From a checkpoint of a small image embedding model.
Model: 12.3M parameters, 96-pixel images, arch swin, norm layernorm_no_bias, activation swiglu, moe expert_choice, num experts 16, patch size [4, 4], depths [2, 2, 2, 2], widths [64, 128, 256, 512].
Training: 7700 steps, held-out accuracy 94%.
Rows from block 2 of a small image embedding model, named by matrix and row number. Rows with one number within an expert belong to one neuron, the router's apart. Each number is 500 + 50 x the weight over its row's rms, rounded and kept within 0 to 999. All counts start at 0. Numbers have three digits each.
Before each expert's rows are labels from the 100 images, of 14976, where the router gives the expert most weight on average: "strongest on" is what is common among them; "patch colour" is the nearest of a few named colours to the mean colour under the peak. Only what is clearly more common there than usual is listed. The data: retinal OCT scans (Kermany 2017).
# router: router (model.blocks.2.mlp.router.weight, 16x128, trained with AdamW), inputs 43-85
# gate: expert gate (model.blocks.2.mlp.gate, 16x32x128), inputs 43-85
# up: expert up (model.blocks.2.mlp.up, 16x32x128), inputs 43-85
# down: expert down (model.blocks.2.mlp.down, 16x128x32, transposed), outputs 43-85

# expert 6
strongest on: finding: diabetic macular edema
patch colour: grey
router.6:455533494478502500470532431485468503605398578470548517526517523589456455523506540591492453448538463526545446516483546452490572517
gate.0:501546511458543422462444442527468494545461445535483536439395433640484532584497585517446550557535479505545509460489421475485459488
up.0:498519444544524565410571554463498472582468520557489414536572498554427489645410491404539559491363491517495532555528540559444560479
down.0:409501493487582635532495571508410459433414509553506467362452542482551503425530561506463488473512544524547402425580493492535579543
gate.1:565499526446511515442490569505556471417578524499529498565550532532491562536505376504448558529452557500540519465367522577535495499
up.1:588482521515464589479516485570549501511579474409432537463563496430508370541475497512494452460587464453483491581529483477478498537
down.1:462574478509459430408448560461459411568535419569483536502495494493518458603491423517495556513522584454463486543477466414455608539
gate.2:415434504583572559531525486578527453489443528581535548519519468406464470361485468503511480428522476494517461506630497574571565500
up.2:485536551521421588531552549513506523598491606473530488569487518479461433505488523551595474488464488535439522551411489453600418513
down.2:500512489434502548470374477492465503515457473505568569489522450506497572519601447350479402455494538487560492466552460530507474501
gate.3:490515502499492570431466449455530420508485487535467494530524511443467451530562460495524460489497533525475506481470625409521571568
up.3:525549524568412521568433468606483509462557484562544438520445533476464469477497475504559530509522417393552422562468466539580434569
down.3:549498430498464458512462561418616560435551584416447495552610521520506462313535541534581424487472486522514517482461428386493639543
gate.4:497596520532409397412448532444507445441451454426495434456503563568494526505514465514481459535503489618500596541509531468490425414
up.4:502462488493549495550548525434551434501499444535489518478461556545442566536465510525533500453445509500507528534429566592486407525
down.4:505535487521476449512549495545532602551475583405515496514429457418623458539472528505466438461459564550478480489577495502496546468
gate.5:519513511502530507507526532484475584583446509454484475526515550484456490547504543528454496470441498514511561546457516472543479517
up.5:479495487548488528463588475562547492498514604463521520455424548490445531418483552409523516567466536488562436389494419472509385600
down.5:505356613514561499481539443462480466526553479497492498482464532606530638399534453497485515473464566552550577514537503519516541457
gate.6:562536581521470387510475532531579450565499450506506567537513464512576606516534554475515558528438546491550511497488453492496599573
up.6:498520463390410484423530430493557439522482466471491484433581532426530495550547497419530483594530497503480521502567486593476589607
down.6:463439515456511424600526549507457532503540480499446413493552475520522512505390443582492487453535452429521516528482517639529426443
gate.7:521420561497587489498500480490506509461527510434457547466503479535492397461482453375484491459474535483505469482511499509428525503
up.7:535515439466446475487551527509554518404476528518471497536509539553478538484534571523493507449509563498534572481516479463502446517
down.7:533459568510484474483534450451455477519464500517539395501589492504418476508505540521544505459488537478443444444471514528466530510
gate.8:450425496466482462530513579493450488601536486380532523552503538398538476485593481511513542462485588473439468474552494444500517550
up.8:521500559509522522522512474554461458439584513561491507450469486533511442481577545486473533516412466525424554544651502465559580512
down.8:480425548468416459508546542493538525448574518549542584589484599569488536533497473571525551520501495497553490465544463471495506581
gate.9:569557500519482442509449551467604489483647535495463466613515437465439548508541490419487560520472592599525531487528553369478489499
up.9:501521519468587514502497520510476578365509606468519432527504575499591379513431531466554489468563482450498440497541474547451556511
down.9:599517493536547496451481451428421481453501506520566505485503582511502539491465507472539457499471563468491458491575528513476544460
gate.10:428589583453529505494485493482529506423461452511540494552549441514534528540469488587531479583481539444501500553472506515431457405
up.10:504496512485637545549497513505568517515472482439474467504486502451440449397490455537515529509491546524451525511513502517481467477
down.10:492515419492496448518450463542476511473451427580486475470522476602445481443527474623532453529490476464470409422568536525547441537
gate.11:488583480497522495527516376540537495559496462438470505493489362561518444497555708576568453518535532457529447500456471532555511449
up.11:470558591551467595492407530422584486460428489595568562495460553493538552403521351547494508557504555524543470535473472590452523499
down.11:506589553487500546484538528450471555511486496505555450487452432466419416570451453515572497445491486555424544526426467480465515491
gate.12:453541456442581474540443531548503503507434557411427462501480422526499461467463464412466490481425481472511478392512566500502449428
up.12:508550535435467507448583534575525499490524462523498518502510461453407487544516465409463427543438501592526528436425452469553563531
down.12:389458551550524456572531573542440545506553481425501505545472502529466539515463490490591531427519411557531515469522444584559498489
gate.13:465525472521386501551522588486534426483487487461573531513574475597440561436432532467452504490554509496518491487504518418440471500
up.13:543419423530535497515482577514575477538496483451568468446523467505528519533480519495530456463517491448449428474459572472493521490
down.13:475538353558461524509514491449496474552582536485459474485469381505503510584524577406500565549573531416475494465557497435489521546
gate.14:513474405562499588514487404610533477417481520481544529511524467489536442434495512531452449488483633597560496546528510479494547617
up.14:411486477547546503510548399382415494477472435466454474553465544581474539538487615499562423537512482554500532535435537496564475444
down.14:608469534588536448559528488493551592507514543498460478562540445383518489495472527443429457608491494541489624542481541461461484461
gate.15:560581556479405476497501440501496417543641578463539478528540463553533482539515625431472505600555414494458475485573571429492495518
up.15:593475500512543535463537473519381539507432492500431496429639454453497585453485500461464577442458477494456490515540432531479481556
down.15:479577598478587618426466424460482456424472528475469512498575472441464487507506511508522499509518544482478371511446428484406491479
gate.16:494440510450481411434519547570534569524467507514516467492453457509509497389498532474485466602513593506484484574508391526555523526
up.16:487469529571566436430489575485510513492528466528534512460456446466460528549537491483515496558493518576478505525518456441493483536
down.16:577516466517494541493552472438453517488480434561547400514580486404588549509489543479447441479468469424476508436530504498507426500

# expert 13
strongest on: finding: choroidal neovascularization
patch colour: grey
router.13:512482405503535469475492424568523582529418444419503554609486504593504556467472513414527415482551434439531500495486525496493571458
gate.0:463571509599543593492506495440424512559518483470472482538556572612465458544499461538536602675499472500497555544527469508425504500
up.0:537461514449491524597593428419531526539440543447495519487565506424515575487497501549527446491455492458460490549371623441511527536
down.0:626540534461465480565492540512419369510495511495548486511518613560574483529473496554445431437569449567530490484437497530560450550
gate.1:511567490539439622447524538531506566577439510445569463473498501486508561496554497422416555502458449602575548513555537518494499454
up.1:497546493559461575505509501568471537563595481606499469475487470603490446510461521428430486467472522479450547544563478508491414477
down.1:519476530435450491450475550469568508443520460587462538542559388454403467519482573527532541497485537461560421586532584384428398539
gate.2:430419497517588442543583507521488538546482418535597491541517484531548441490511607516380473521569511446461434470499554395447509465
up.2:588560581518525510489531387502512563543532500536521506509543462543496541519560385458366516545512536488448493554492453533541554603
down.2:473512480513548467549535499544452445488567539496565537495467500553533549466540511506535490503457466501511520442438571534458464547
gate.3:455512454400558613461517535470462450486510601531482565480512489684425498543548494478526545436440475456459427527541612525533380500
up.3:442537465584552445419517422544414534499571467408474544480531518539541498523448476520535513516424499438564510437531424504555540534
down.3:473528606547491447464477416394547549568525510475535452461485580512508463614525489448492479549514530558475516433456481496511542535
gate.4:585517458425456474469518544500463455542458424493498482374472430553381523433508525497520506507556474461498434611436500439432636417
up.4:534473497497478510417512502521470465468523465484534471485495530486538533552537443410524344544510571477530441557442470469479456525
down.4:475475502470447467582607553416434530552500450626478464447519486451485520520480485503483419486435464482564490549478564349433520519
gate.5:551460543589581471485545428499434492472622501418477537514581500540511465515526436477477501445424484420530488469459498443492462420
up.5:476477523532502503545425371449409395522508507439474437606585503480368504521531527495412500480457583564488525422430460598451530466
down.5:507570530544423538468562523491492495412524538404545499501405434564431512508486472532566510464471539426400499455511535595428505579
gate.6:494491482590575483471521492504554577549378426435392415422563511445490454471491489428507506445517543529519559582578445599489430441
up.6:552469562473422488426483451507482526354447471539497469439601473546586535520526492509471484528513526574569474420474549543559436482
down.6:462377487458550521512517543467570509574468533586546512571553508443460415386497497521520583507531580506513481474539552617480410435
gate.7:517481573487505508503505512443485507542573605501515520488465555489507567496549470542533425557481452517540595431555532488497491520
up.7:576464467553418410467488520472481485519503485506485415451495476474551499503460495516505476514434474473467517617527517525410549526
down.7:436515521457558561497529490529502528444500537529572539538425402539537459515452497476520546513435503471471480543500580485468486545
gate.8:468530536429434538491539546520538514568497490585529473483474481499554461512504527434495497573545502476449486496551500398461460543
up.8:478542479458463551510511459413449517515539502503499530505518526495544487494442551478505397522513566582476461507510527504473423418
down.8:494444548480552509503483497448458479553416475482460453441560454557451501477454527523576508420454546506495509535533488461444571499
gate.9:450460496485578531509430502516589513517462478488489545523456491471434577522626498490485573449528466495630590536506521506502513625
up.9:513459553513497522429508441501505526530412499516446448556410529443399547501552549504452452456437419578534442493471526544430549511
down.9:557516514479562555548506542518457375475530538531511544494506521450511459506475473454483473463508488516375513579468559506464484526
gate.10:494520397513538501536396433528539448495505506484492492594473482500548549403333486546529529458472512488558512541541579493497516576
up.10:429527462436476433429487474482528501524451484489555451469468476420536574529592482447583498421471434482512491422457530455495424334
down.10:470428546546521473484554426544495488421578502504503538518595458484488506523600540409552470496454540497363541588568548456485473503
gate.11:441450603525564454423536535536556507469550445558513450603550405515553554406452430550468545502502476509551473388413516478514514489
up.11:478468514464580498510454448468404383455522442583448576472495526450491557594480462435498506550610471533460544529571411552509512546
down.11:553566475487504580461557571596499550540526542496472483530458571481593497548587590574473573425536468586519486489554400506543477555
gate.12:517449434484529467486455538429546504569540467494583549466529463532521520557564483489418493493562450518504460480486478515488549487
up.12:594476581572512503524614531436516513557450518481613474449546504535502593540499528464564422462457459500407507531459458555489455546
down.12:488481440546542462479551548534509451469473464419399588450387468475476606524561511580508521552509589437408500470485462535431523531
gate.13:571641581428617486486473439518475495490437592462520473468523495498492536499581437496544494484533498579576560496470395529507566536
up.13:522492475507472500426561464448534541513511469389474463515454481466520514517595472535457449449532380472521459512520389536545668582
down.13:552454489439596604456506435455521574454567426499514555500576477482513428469506423593512523494503558447590490526512350487549531510
gate.14:487477637508525473485412488440458471484430504553504596523550519420571520520559536512383461556443448513481499551512413560518478509
up.14:441534623470508512451557511571455452543555476516440556480558582599449455503524539550589511373510460439450505440409526504529517455
down.14:559608495433455536471490399458465456518535451464464505476565429505456426431513546556574547463541470424509470477468525477472486479
gate.15:436591507450503482513504450381470540461575456578505469481577512397511552433493495550485483451581548567511484474476425454535512493
up.15:401441486451532526506505509496451437506407554444534504489490456549604490485396572506389498452478518567503561479504371537446540555
down.15:502518515501495479512381537521533463513560476501461534528496493517401519477482629402504554511484544473541575566546462517498502443
gate.16:493458497392445520605461468475448533489480501429506396440492554506493504359522496554565457484509454529498598443469479478552574555
up.16:503550549460494474387517500480520459519383500543467472580571460528537488582476479362446473409437522480490546426526559486444503478
down.16:477544510444545518587511545493504499506442488445459458529494563619551535473550529458430500578521485472373480603456477441440544527

# expert 9
strongest on: finding: choroidal neovascularization
patch colour: grey
router.9:566543546545432524549481515529561555445504533539401488459412458562622549541481499518492482459431525442481573475443471579560505464
gate.0:612498519532467495568527473574425446495452485566516458500519486530529459444455527518470491543586438519525469423483438507517582489
up.0:541538433413441466554591529563547555478553370520498522448487432402499487567535544509478522581552516555576571529460441458495541472
down.0:467544512538550513451448431523573466439487458568428491553531416444491573426571437481561418476473484463407453478474495592489531500
gate.1:508486580576524555581543515547455512541460604551477549411577422537452514530459554441519509615412553445507486498490512446606478509
up.1:621452513472537623408536531497440525487497507450538500543520454493534448480542417420465383492445468457508477569560484436527533460
down.1:538524571507417416483486432549558514440522470524472499493546454489538445470524531480493488541456512472557553432431471609391444499
gate.2:483454517560426535573557468522551456432519560473565570484486566530559520459423490626474539503512592466517470423588481571514463450
up.2:493593526389464537419494489540446482505550536477358453420526430520420586459530482479543448417515619487545634547553528447502514445
down.2:471506554569515434535481509470483444486488448470519460456519513542502479462460537471459459459512449381535525537401515509493459551
gate.3:558526445515484461458524507516566422550489402583497545591498468469554408513512464533518422548468630374558470498504465528503536568
up.3:417478478494472517533576494451467473529545490554544540500497481486521508483492569460538607509482487540473481523475451490507496548
down.3:487518397514529503572616531457430403485498487416511430562503491435500462564525501555507449468459609548594513569494470507529481583
gate.4:491538487548555535492555499489480564560444521498499444492541578475496567493546458578402484509519491447551491462540541452484469524
up.4:443490533487500446477491563491498434482545455540478558451415500477440509457452480487556475611492541552501443499412537436480509546
down.4:517512521518588524525458458489485577484533470457544509499427462495421599580454430438429554429513557582550522570478604478390458445
gate.5:468506501552471534573525504614489517536615489423427483543387461530513457531529420539413549515445473478445499501447442523532459549
up.5:489499489526481508433458527523529448438525457438537501597356503427461527468451470507480506531556428524464478502442546553501406529
down.5:497515475570419439539426511557517510502458494548532520533500456407540409481568524548450548511525513528494433460450470546559509528
gate.6:535565413549548522484484544551533545398529509508570487472570404481450434399529452495483496510622517412480496452505546453490463496
up.6:526384570541570473543405529482452397461503556485589449432497498563412559462485483441408626482546561563465500513464581506533490463
down.6:477478540518438639524588612504518479470520521560526531482387494494480473512511495539488520458621503512533475446504548442370515480
gate.7:563526400497476516475564423522464491469544553444523436473432496429497391385478550578439483530477469491559576609446466545567413527
up.7:487544394405574613515432485514486479492444515436475552551476512480537502439550426499465486385535451447550573441466515544401470479
down.7:501580531459532505555436533486407440445488561573551490351519435471431498476515518488447507492359431485513472504506443477541454479
gate.8:559502519540507431496599413529430527544361616490418552463502521478518464524461574519539587421501454480624519552481452501501516481
up.8:433551520415474493497517487538565533461565473534455478536510505441532469531545466389474479581520462478457469532456546500485538660
down.8:385538377618516466543437453471420488505417527489514376486526534500437535427459433507533525476494539567422427506505523496472519524
gate.9:565574415521424490443461496543558573465485566565448583478485492466492506458532487563509488465535430538509494377542523602591464512
up.9:423430500533484436574494489442442530549499489436507427602407513494453420506544461413443524585509562532493426546463511495545544534
down.9:520512558439419543524409567593512465550516499411524487559500467485433463479532514449456410489497407576595545550425537576570534423
gate.10:515499544529524478453516501479549607489541423536438597468539455532553587567546501508398448476552480531544586429500443539424528549
up.10:504542502522532518493518464505454453387616510547472536506602549538546493465478454462489545562520501553527503448494474414465600488
down.10:411477476507539449524445556566517458550358535461460458420459489565432493537473409539484536432431433483441487568438492479481513533
gate.11:454454507390523431422487544491584521528560541549479521455443499508551384530501447483437531498480492430492526473490462503510432538
up.11:483506476534539471448592432619455576508618536575579559442551501497468455476487521510457476495422548406511450483488491521486530511
down.11:597563497517406502515496446552511557535396538464490505557459450507458409601616546594558529509466577458440562539615552471478484424
gate.12:519385463475527531569573431459522525496400566485519557559481573545511573533506573512532560454529481511455480489493644434504528569
up.12:465541524438506409522534582469529509477487410476547437426533487481491591446443409466572526568560483546522496515555525596551597490
down.12:483519476516533456484406467558450538548576577539566572505482480512478474576520544559509425524579428431477519409565479583481547578
gate.13:506514528531525456457406537445522566523452502487524462473524488550465532583513463412463514505522534568494454444448447462512527577
up.13:604447513497433413492569421500529541543441528548542484456458434480437413542479563514596390519499466522577466469544485511417538542
down.13:403518499526454556571519508472535441549468487573532450565460581497467448521580540462604459481514451510538504482554495509522429539
gate.14:492561477468431583477388486549514458427525474499506461470396421450567558577394607493529480477460448509470462509452488487524529507
up.14:543375532557477501464427523472509555492526442526556580586495484542443504621513542481498510567538523539477379506527509483499451480
down.14:484489448585491485425583533497557561557544508488451575508509487401506467492397454534492545504505542507585500462497528436460481551
gate.15:604498473514476522504540499487485473492531478514582450515552452449480434562491480472527521366529534541471511649432500435581480525
up.15:483504459553477526522445549443486509561493506514440454464610492568558476465491470398523495513471546403514518567389525446591464463
down.15:577523419451476469572500452449444489447553524476554609592468490586499482495501536504489521604548571565442537379549590566455488497
gate.16:521530484544501475491505478561413523374588497520454520573458587534527511502541471494484489519499466438478435509488421527534415512
up.16:482430452555524525588520489507396533500401552497563599446429598547462510475422472530477505464586489484500538461469432512461505499
down.16:497462477496464529620496537502586485560523423486546540456533496553452609441450496417486492495546452482539529531490516541436425555

# expert 5
strongest on: finding: normal
patch colour: grey
router.5:502457562453513492515413489554404489536488491462535591552550545527515447469467529543505440453543478494504482466476509555484534477
gate.0:534526478497553475478458519416478519394435464454468558543440504495537416499554563460507552611511494494454466464525526529540487570
up.0:476385562428482406431436513484539606486578491567398536569532569550523439462533460570444493500511549591582490530450567567524522527
down.0:529533605483483533510507454496448483610403484526519572418543473507445501505463417510502443521517384437434475544475388491520450445
gate.1:471581479497525498506613469400470426461563491453462464534522483591446551490508458502449484474475558422499549537422470564499553487
up.1:445431536525485385577495463403495584525395550552505510544444424594492399471541529469532456548511499372568504488471490418504505418
down.1:427473512479544533491509468571538505602497526478525517513622593447439491468430449420512566502570509471583515542522481504506514582
gate.2:493516573495487404526494472517627596482509484414596445522436562438466557484469629540529551566425546455497448608500566461464498630
up.2:406527449475476491503468496554487453457601586478498549578514530541504556444459519455580530534560483469489550461523439475553412537
down.2:477559448439393453580410518511519522499529466412511447502465518562454538547513452523471571485432490465523532495449551567405517552
gate.3:488459462458589457480450463455477497454568569587496466556560433458478545551507540499504557526490463514475508574550478450579440499
up.3:461534528447497515494474505512425544569519469540486487528511414426450465512484448498495394469456456535508530509607466533539480414
down.3:486474486473483434494564464445549426494458527564463481474480524559514423454489445447521582414455467563477508392504506559549445414
gate.4:403615468529468515475519468614488468557508502640485513439479539486534501511520466502553525445489443481499522503502566446503512482
up.4:390502528452545422463443478487464483427496492434540450595578442534562483488556535523532441446459544447513497476446497501440511446
down.4:451561514502513575605541461589527497486482457445516631525581518471450502483436557512602425394452573517499580461442495495477487581
gate.5:486434472418490499468463431496477586610501488502442395443540452487525420444511418544566501539506495500468456547492397444492456565
up.5:449423587494461520512542446574532531512574534501514577530465398514531514488467450523582515460501488544465550492537461472493522525
down.5:532418467428414507474441422446486542554519450439558469531427479528658541455401458515522551484502387477501462516528528481488530419
gate.6:457590615527520483392571417460548445533483457458559441445510425476449569483464390518447525507470540443512536466512532494487517464
up.6:545554422472503494424464462401477469581531485591538547497458489452519431578448554511517553506548544429559503515496521546529505469
down.6:460599580534480501542491562430396504449426445487460453534514473481586523539513433510527436544458472505512506515539515434522529487
gate.7:448500542474553532478462531528479426527512455526515567525556393425588493503491497476480531629543507463483471511433489546499559618
up.7:530459588502469488508497452530543487607469507410579463476440567522373412488437465496446492452455522496467516476526587509449508464
down.7:511551607603480463568508455483558533634351492492536581493480502482533591463627539564533478496538556469523519501451508520572501468
gate.8:474463525560496408466496537540420533538496495467472482582530508507474456459546471498454477599507482533573387468427514551479558449
up.8:448527505483538552487527449482514509474521506596499504537438555465578450484458494481513511418463433464501576465482513531477479517
down.8:560435535578479522464606531545525400439566551498485450476516549604531451476496448491544431489537530610532586445524498572488434500
gate.9:565512475511525497540554495462481422578471585508496505558508508583506460439504540511509499542478460483439588508471496504492539525
up.9:445566553473526516503557518556494430504397495511444503519466461506487648462427473560444500533599424451506548526506570537498504469
down.9:436548410458556449505497469403537534521499413504482406509517467427442511417553469426536474506440527557460599453547587534447554486
gate.10:551523418490501451463436478571591492515539487439495461448538549511499574474609565464433518504527498591449504438493411558573509531
up.10:486458476454498586519480606485482453465532554564491499445459490481444520603526410431471360540487463448583482464572515530452484629
down.10:541527493502541515619550522563589548535474487560510460567499460605518420489474545556486619451488481546527479538498538427489392490
gate.11:516554522526464472440491605466488426514523524410526485488497349550471535457471618480528508470446572389537555458437421514511459507
up.11:429539449437491567450475539518487496415545524629520449516418583454511451439545489484605446495513606485482651516509509491470597527
down.11:449603473496481576557492484540477439438470521543526432591472556471451480541542504406478516412442551500511459554505445528487368543
gate.12:529558582501497493446513560511430510468442481470466496486540434462511506490544538423455544529482488466448395520532405509465531414
up.12:490576442551560486493421572518594455510491519383554455504582482511477502447449517514473377530566572495450446486546436480410574564
down.12:566631489485414501517496469529439472512526458476485490432405475512438473615420453481469575468494550568461531451482425529616447520
gate.13:587441476548484482405443443439496494532513535579577607515567551491415509491563523522520513449565420473414545514518508479562445508
up.13:486569477485580428536544465551546512570557536482360442508561498430451468418504475531531493478579507551575437436478559579481524466
down.13:596575524552424558549531504541500530478530508491559536457545577499384519548635466463528509444552555534526532576442566421430453528
gate.14:578411564498459582497458484484569542543526634512519527441501423505531553532531518440416459526556377493445520512387454527515540393
up.14:615463516457536347601454555577483421404543479501516487511542555484426489376589477480478432471472484466497499507435491538595525529
down.14:503568495534489625362594515516426523620502512490484465533450501504577545411465496675494517489539415401512544479465528488460471445
gate.15:460481560502550426518556526470514542446560461486501560478548483526501490504435488432514487442553530585582474547529531477546589579
up.15:431538495518583483468589454466544476532511549517516460463475480587543524513474612567527472612497581485513503492567478452591380472
down.15:546494526538507446525572539500524451453489444426540445502455490543475386503548375532475362593501454510496538484485512448487509482
gate.16:458467483533457458602433608497526443483496526512461500565499550411569531418468585459512432564460554479567533479509461475562443467
up.16:426396562518468508492529407527518452464552564502484498475442374533531494483469612560426493512574463517529668454394518495476538630
down.16:492534538477487479522509525517564547450393536395485495417495571580498538443539481478575569561480584434448515426534540511591457496

# expert 12
strongest on: finding: diabetic macular edema
patch colour: grey
router.12:488355463531509458447509443508382449459548534501487466516430465553438506414480472537441488453506632503474552602509519517551514408
gate.0:513540494506511542565531466482411421566551495591449446496556553464503560408522480560457552456489499516510484536507451498454510575
up.0:535433539524536474547522475496488396502540472439551533512600527475543487544505543480519418479447373456544540463506579483436486455
down.0:438494605463461481536483521463567574545529525580409499524416524502491496525551462553476486489545488476443531456487426565521424448
gate.1:513447465505510486558524552465506480460516541495583527591444380425531481460473516439510503506462585466476516528489505422505540422
up.1:472369544600447586513552508585480526502562496537482444521501434470541561417505499503488519396444593512446569518519504467496494453
down.1:587572417487436485496557485605465507529528500436480563534522498538542548463546560474522498575609469582558446492518481540473537555
gate.2:483524537509473564428519525446475471490475491461506583502439509502634459546458495539534479487461484371412509442556457466452544536
up.2:464532554500534438479509561512544482508356492538525422596495537497534405451486459478522465470564477497500545484394537575474454424
down.2:517520507511518499517515469439560499510447504542498490428391542448454521581457480393557431457558534448489473554457550603474397489
gate.3:471502475523510483442569477524556511476504474502391390412493436414535542502501515564471477520437495476469526525521447557487499542
up.3:544483513523473464553448498575450491425440539512515490497504503503569408528550590538458496562531538516468500528547460521493551425
down.3:405521514501542452472461441452523502583562503463533429422489456599471462461507487484424468506476454533462475487491484542445420532
gate.4:505394543521589542522621406482508560561435485508467462451470471450463601429600497491427473462567480495559509527503487419488527453
up.4:509553526447399564522547541553525492522406575532586592551413551558496435498454470459437526471536499516552424489520482588579445468
down.4:512453539535462490497537403466498634499516423511442485478503485495467534509463508520501573480374489439526491527475478562525471584
gate.5:555484493521474581559540468495538486461486546494502470426431427480492453504521485524527491457489470498447518536487439518487468520
up.5:448491537536545511448577542430508401510486481515395589493465548417485458393504487546563509448489443555425548486515512579539475445
down.5:574460462498507417536588465524542488500453427445504470513521523468472489479489528489533525490473516464515514467529528635524561454
gate.6:581506475557514533463488433573557558488487525521478547390494455562487505545457469443510527451527496518519563576527559417600581562
up.6:460556496381448580524540509460586432474487495572463499446394503518499514432520562537494453619540474436441523540435512480590479483
down.6:467439451547589470359406503523467586529497508438511492547516388497520495494487450542451517571502512548498512500624567476510487461
gate.7:453554505494553487515438514544626434485466402549435438509563435455474511506527498441483416542445463473461465517520513531456490560
up.7:449526450493507549500543516452453465522537497480477472529518598608448475457461539564423550503461392402531400542469554478547433482
down.7:530541501520489598477431492518562497512518476394505513478535485538520531481570501490411467560496472546495552495550469519464489463
gate.8:444483493499511485508420462531499485415443491505469429542544558423483436351469583527395614473430456466373546546570415487618546507
up.8:498570537476416441523432456524537630459543403572463482489480536560509475497611487516553454494518471490492519535489519493442520573
down.8:450635601555606471537479582533521520536486517551458490490543469572522576537522418458437531393511504518478489517504579486461490545
gate.9:483484526449445456448541521541446458453518478585479626475432529521446463563453469519475640484502475536462437470500448533539473492
up.9:424485432497450569449463513531507419602506441572508451469557425451530488549607463532496534471512439511605519553488429502521473514
down.9:505547483519569544557462476533454505492520539561529526440445501482423379498479498439548494498465572365525505470546532515480480473
gate.10:576475473444490598388457591494542511484511398489620451487419557505456508509435519584609512476424482533423469474490587441484440529
up.10:538469512557509484489544577497515538501407580545575571520573581490488520472572463579422488449382546460573501489493473447518486469
down.10:500474436616575409522496463529527523533480466501510484427487471488475498506382486463430545473487425545552596563503482596537594561
gate.11:497470572519468458432503517549513505564463453480426537526440515488602400500557465514505498510518555496465473471564498567496538487
up.11:495478502504560537482454490551531417590465365380564530508460460560529429387512485444584452498594484490550503427547490551486579467
down.11:472530438446477518476522498554471496407525474487481539525536513558567603513473494504494501561526575366426445509493537475422488559
gate.12:471489468471437471529461421519445601465486534525553505441532473563350499451466462483498544438609515448456487500488591555569484466
up.12:474593561558459506441522500519557512422551485561519492525491366494530488492501539461599562514532555456437541442497466522522513562
down.12:494473433492463521395511473538521486534382468448514532514457452401574470523481475517481558559518460527565566545702534484473481494
gate.13:569597528517493453518529501473497431544487467462585497576493477497471579518477581536410536479526498444508526429536540520454515409
up.13:387533483587469464570502390461500523562450469494521507501491504544523463481558531525506546562508569521447583420468435594363470546
down.13:482625557578514554563518495516439459490516624467531486462532504560521553503466513467486464498509518423553478512484391429437544534
gate.14:475588530543459475499434504481470491457541531560502542387514434501585453416573481618544514515511497556540470474597411492467524545
up.14:548497473424513543583554469504482537501454528463592547521391408497563367461457466527511490537458465500520420365450524473554575439
down.14:532476496516497502390444517435500432444599473520581422512502519446556547439574526575478538571565556443520574570511420433569470523
gate.15:579447575398488445522564394507439411436502455523514440510541447352469415577543489431533397511559419490477474598518465496533572477
up.15:543558492610464483521457561475502428454559485588528457564524543503478471566503581545486471472545430433460511420554525548386510448
down.15:499472440475450472474489564569525490509594506473417533450601562504538486482617587509496436394505498547509492476501450528567513420
gate.16:531529474453534474513509460495527431451515448616584458564531535465480450584551452556420394386552490483496442512537455506500534501
up.16:441560490467474466460450585486475455627414468514450476451449488475527530515456620494506512471573518589480422554461473417527497554
down.16:589458533531542541483500505482577484470414523540429447497516507464469515609577558511407556462568534462538566552389507504490512458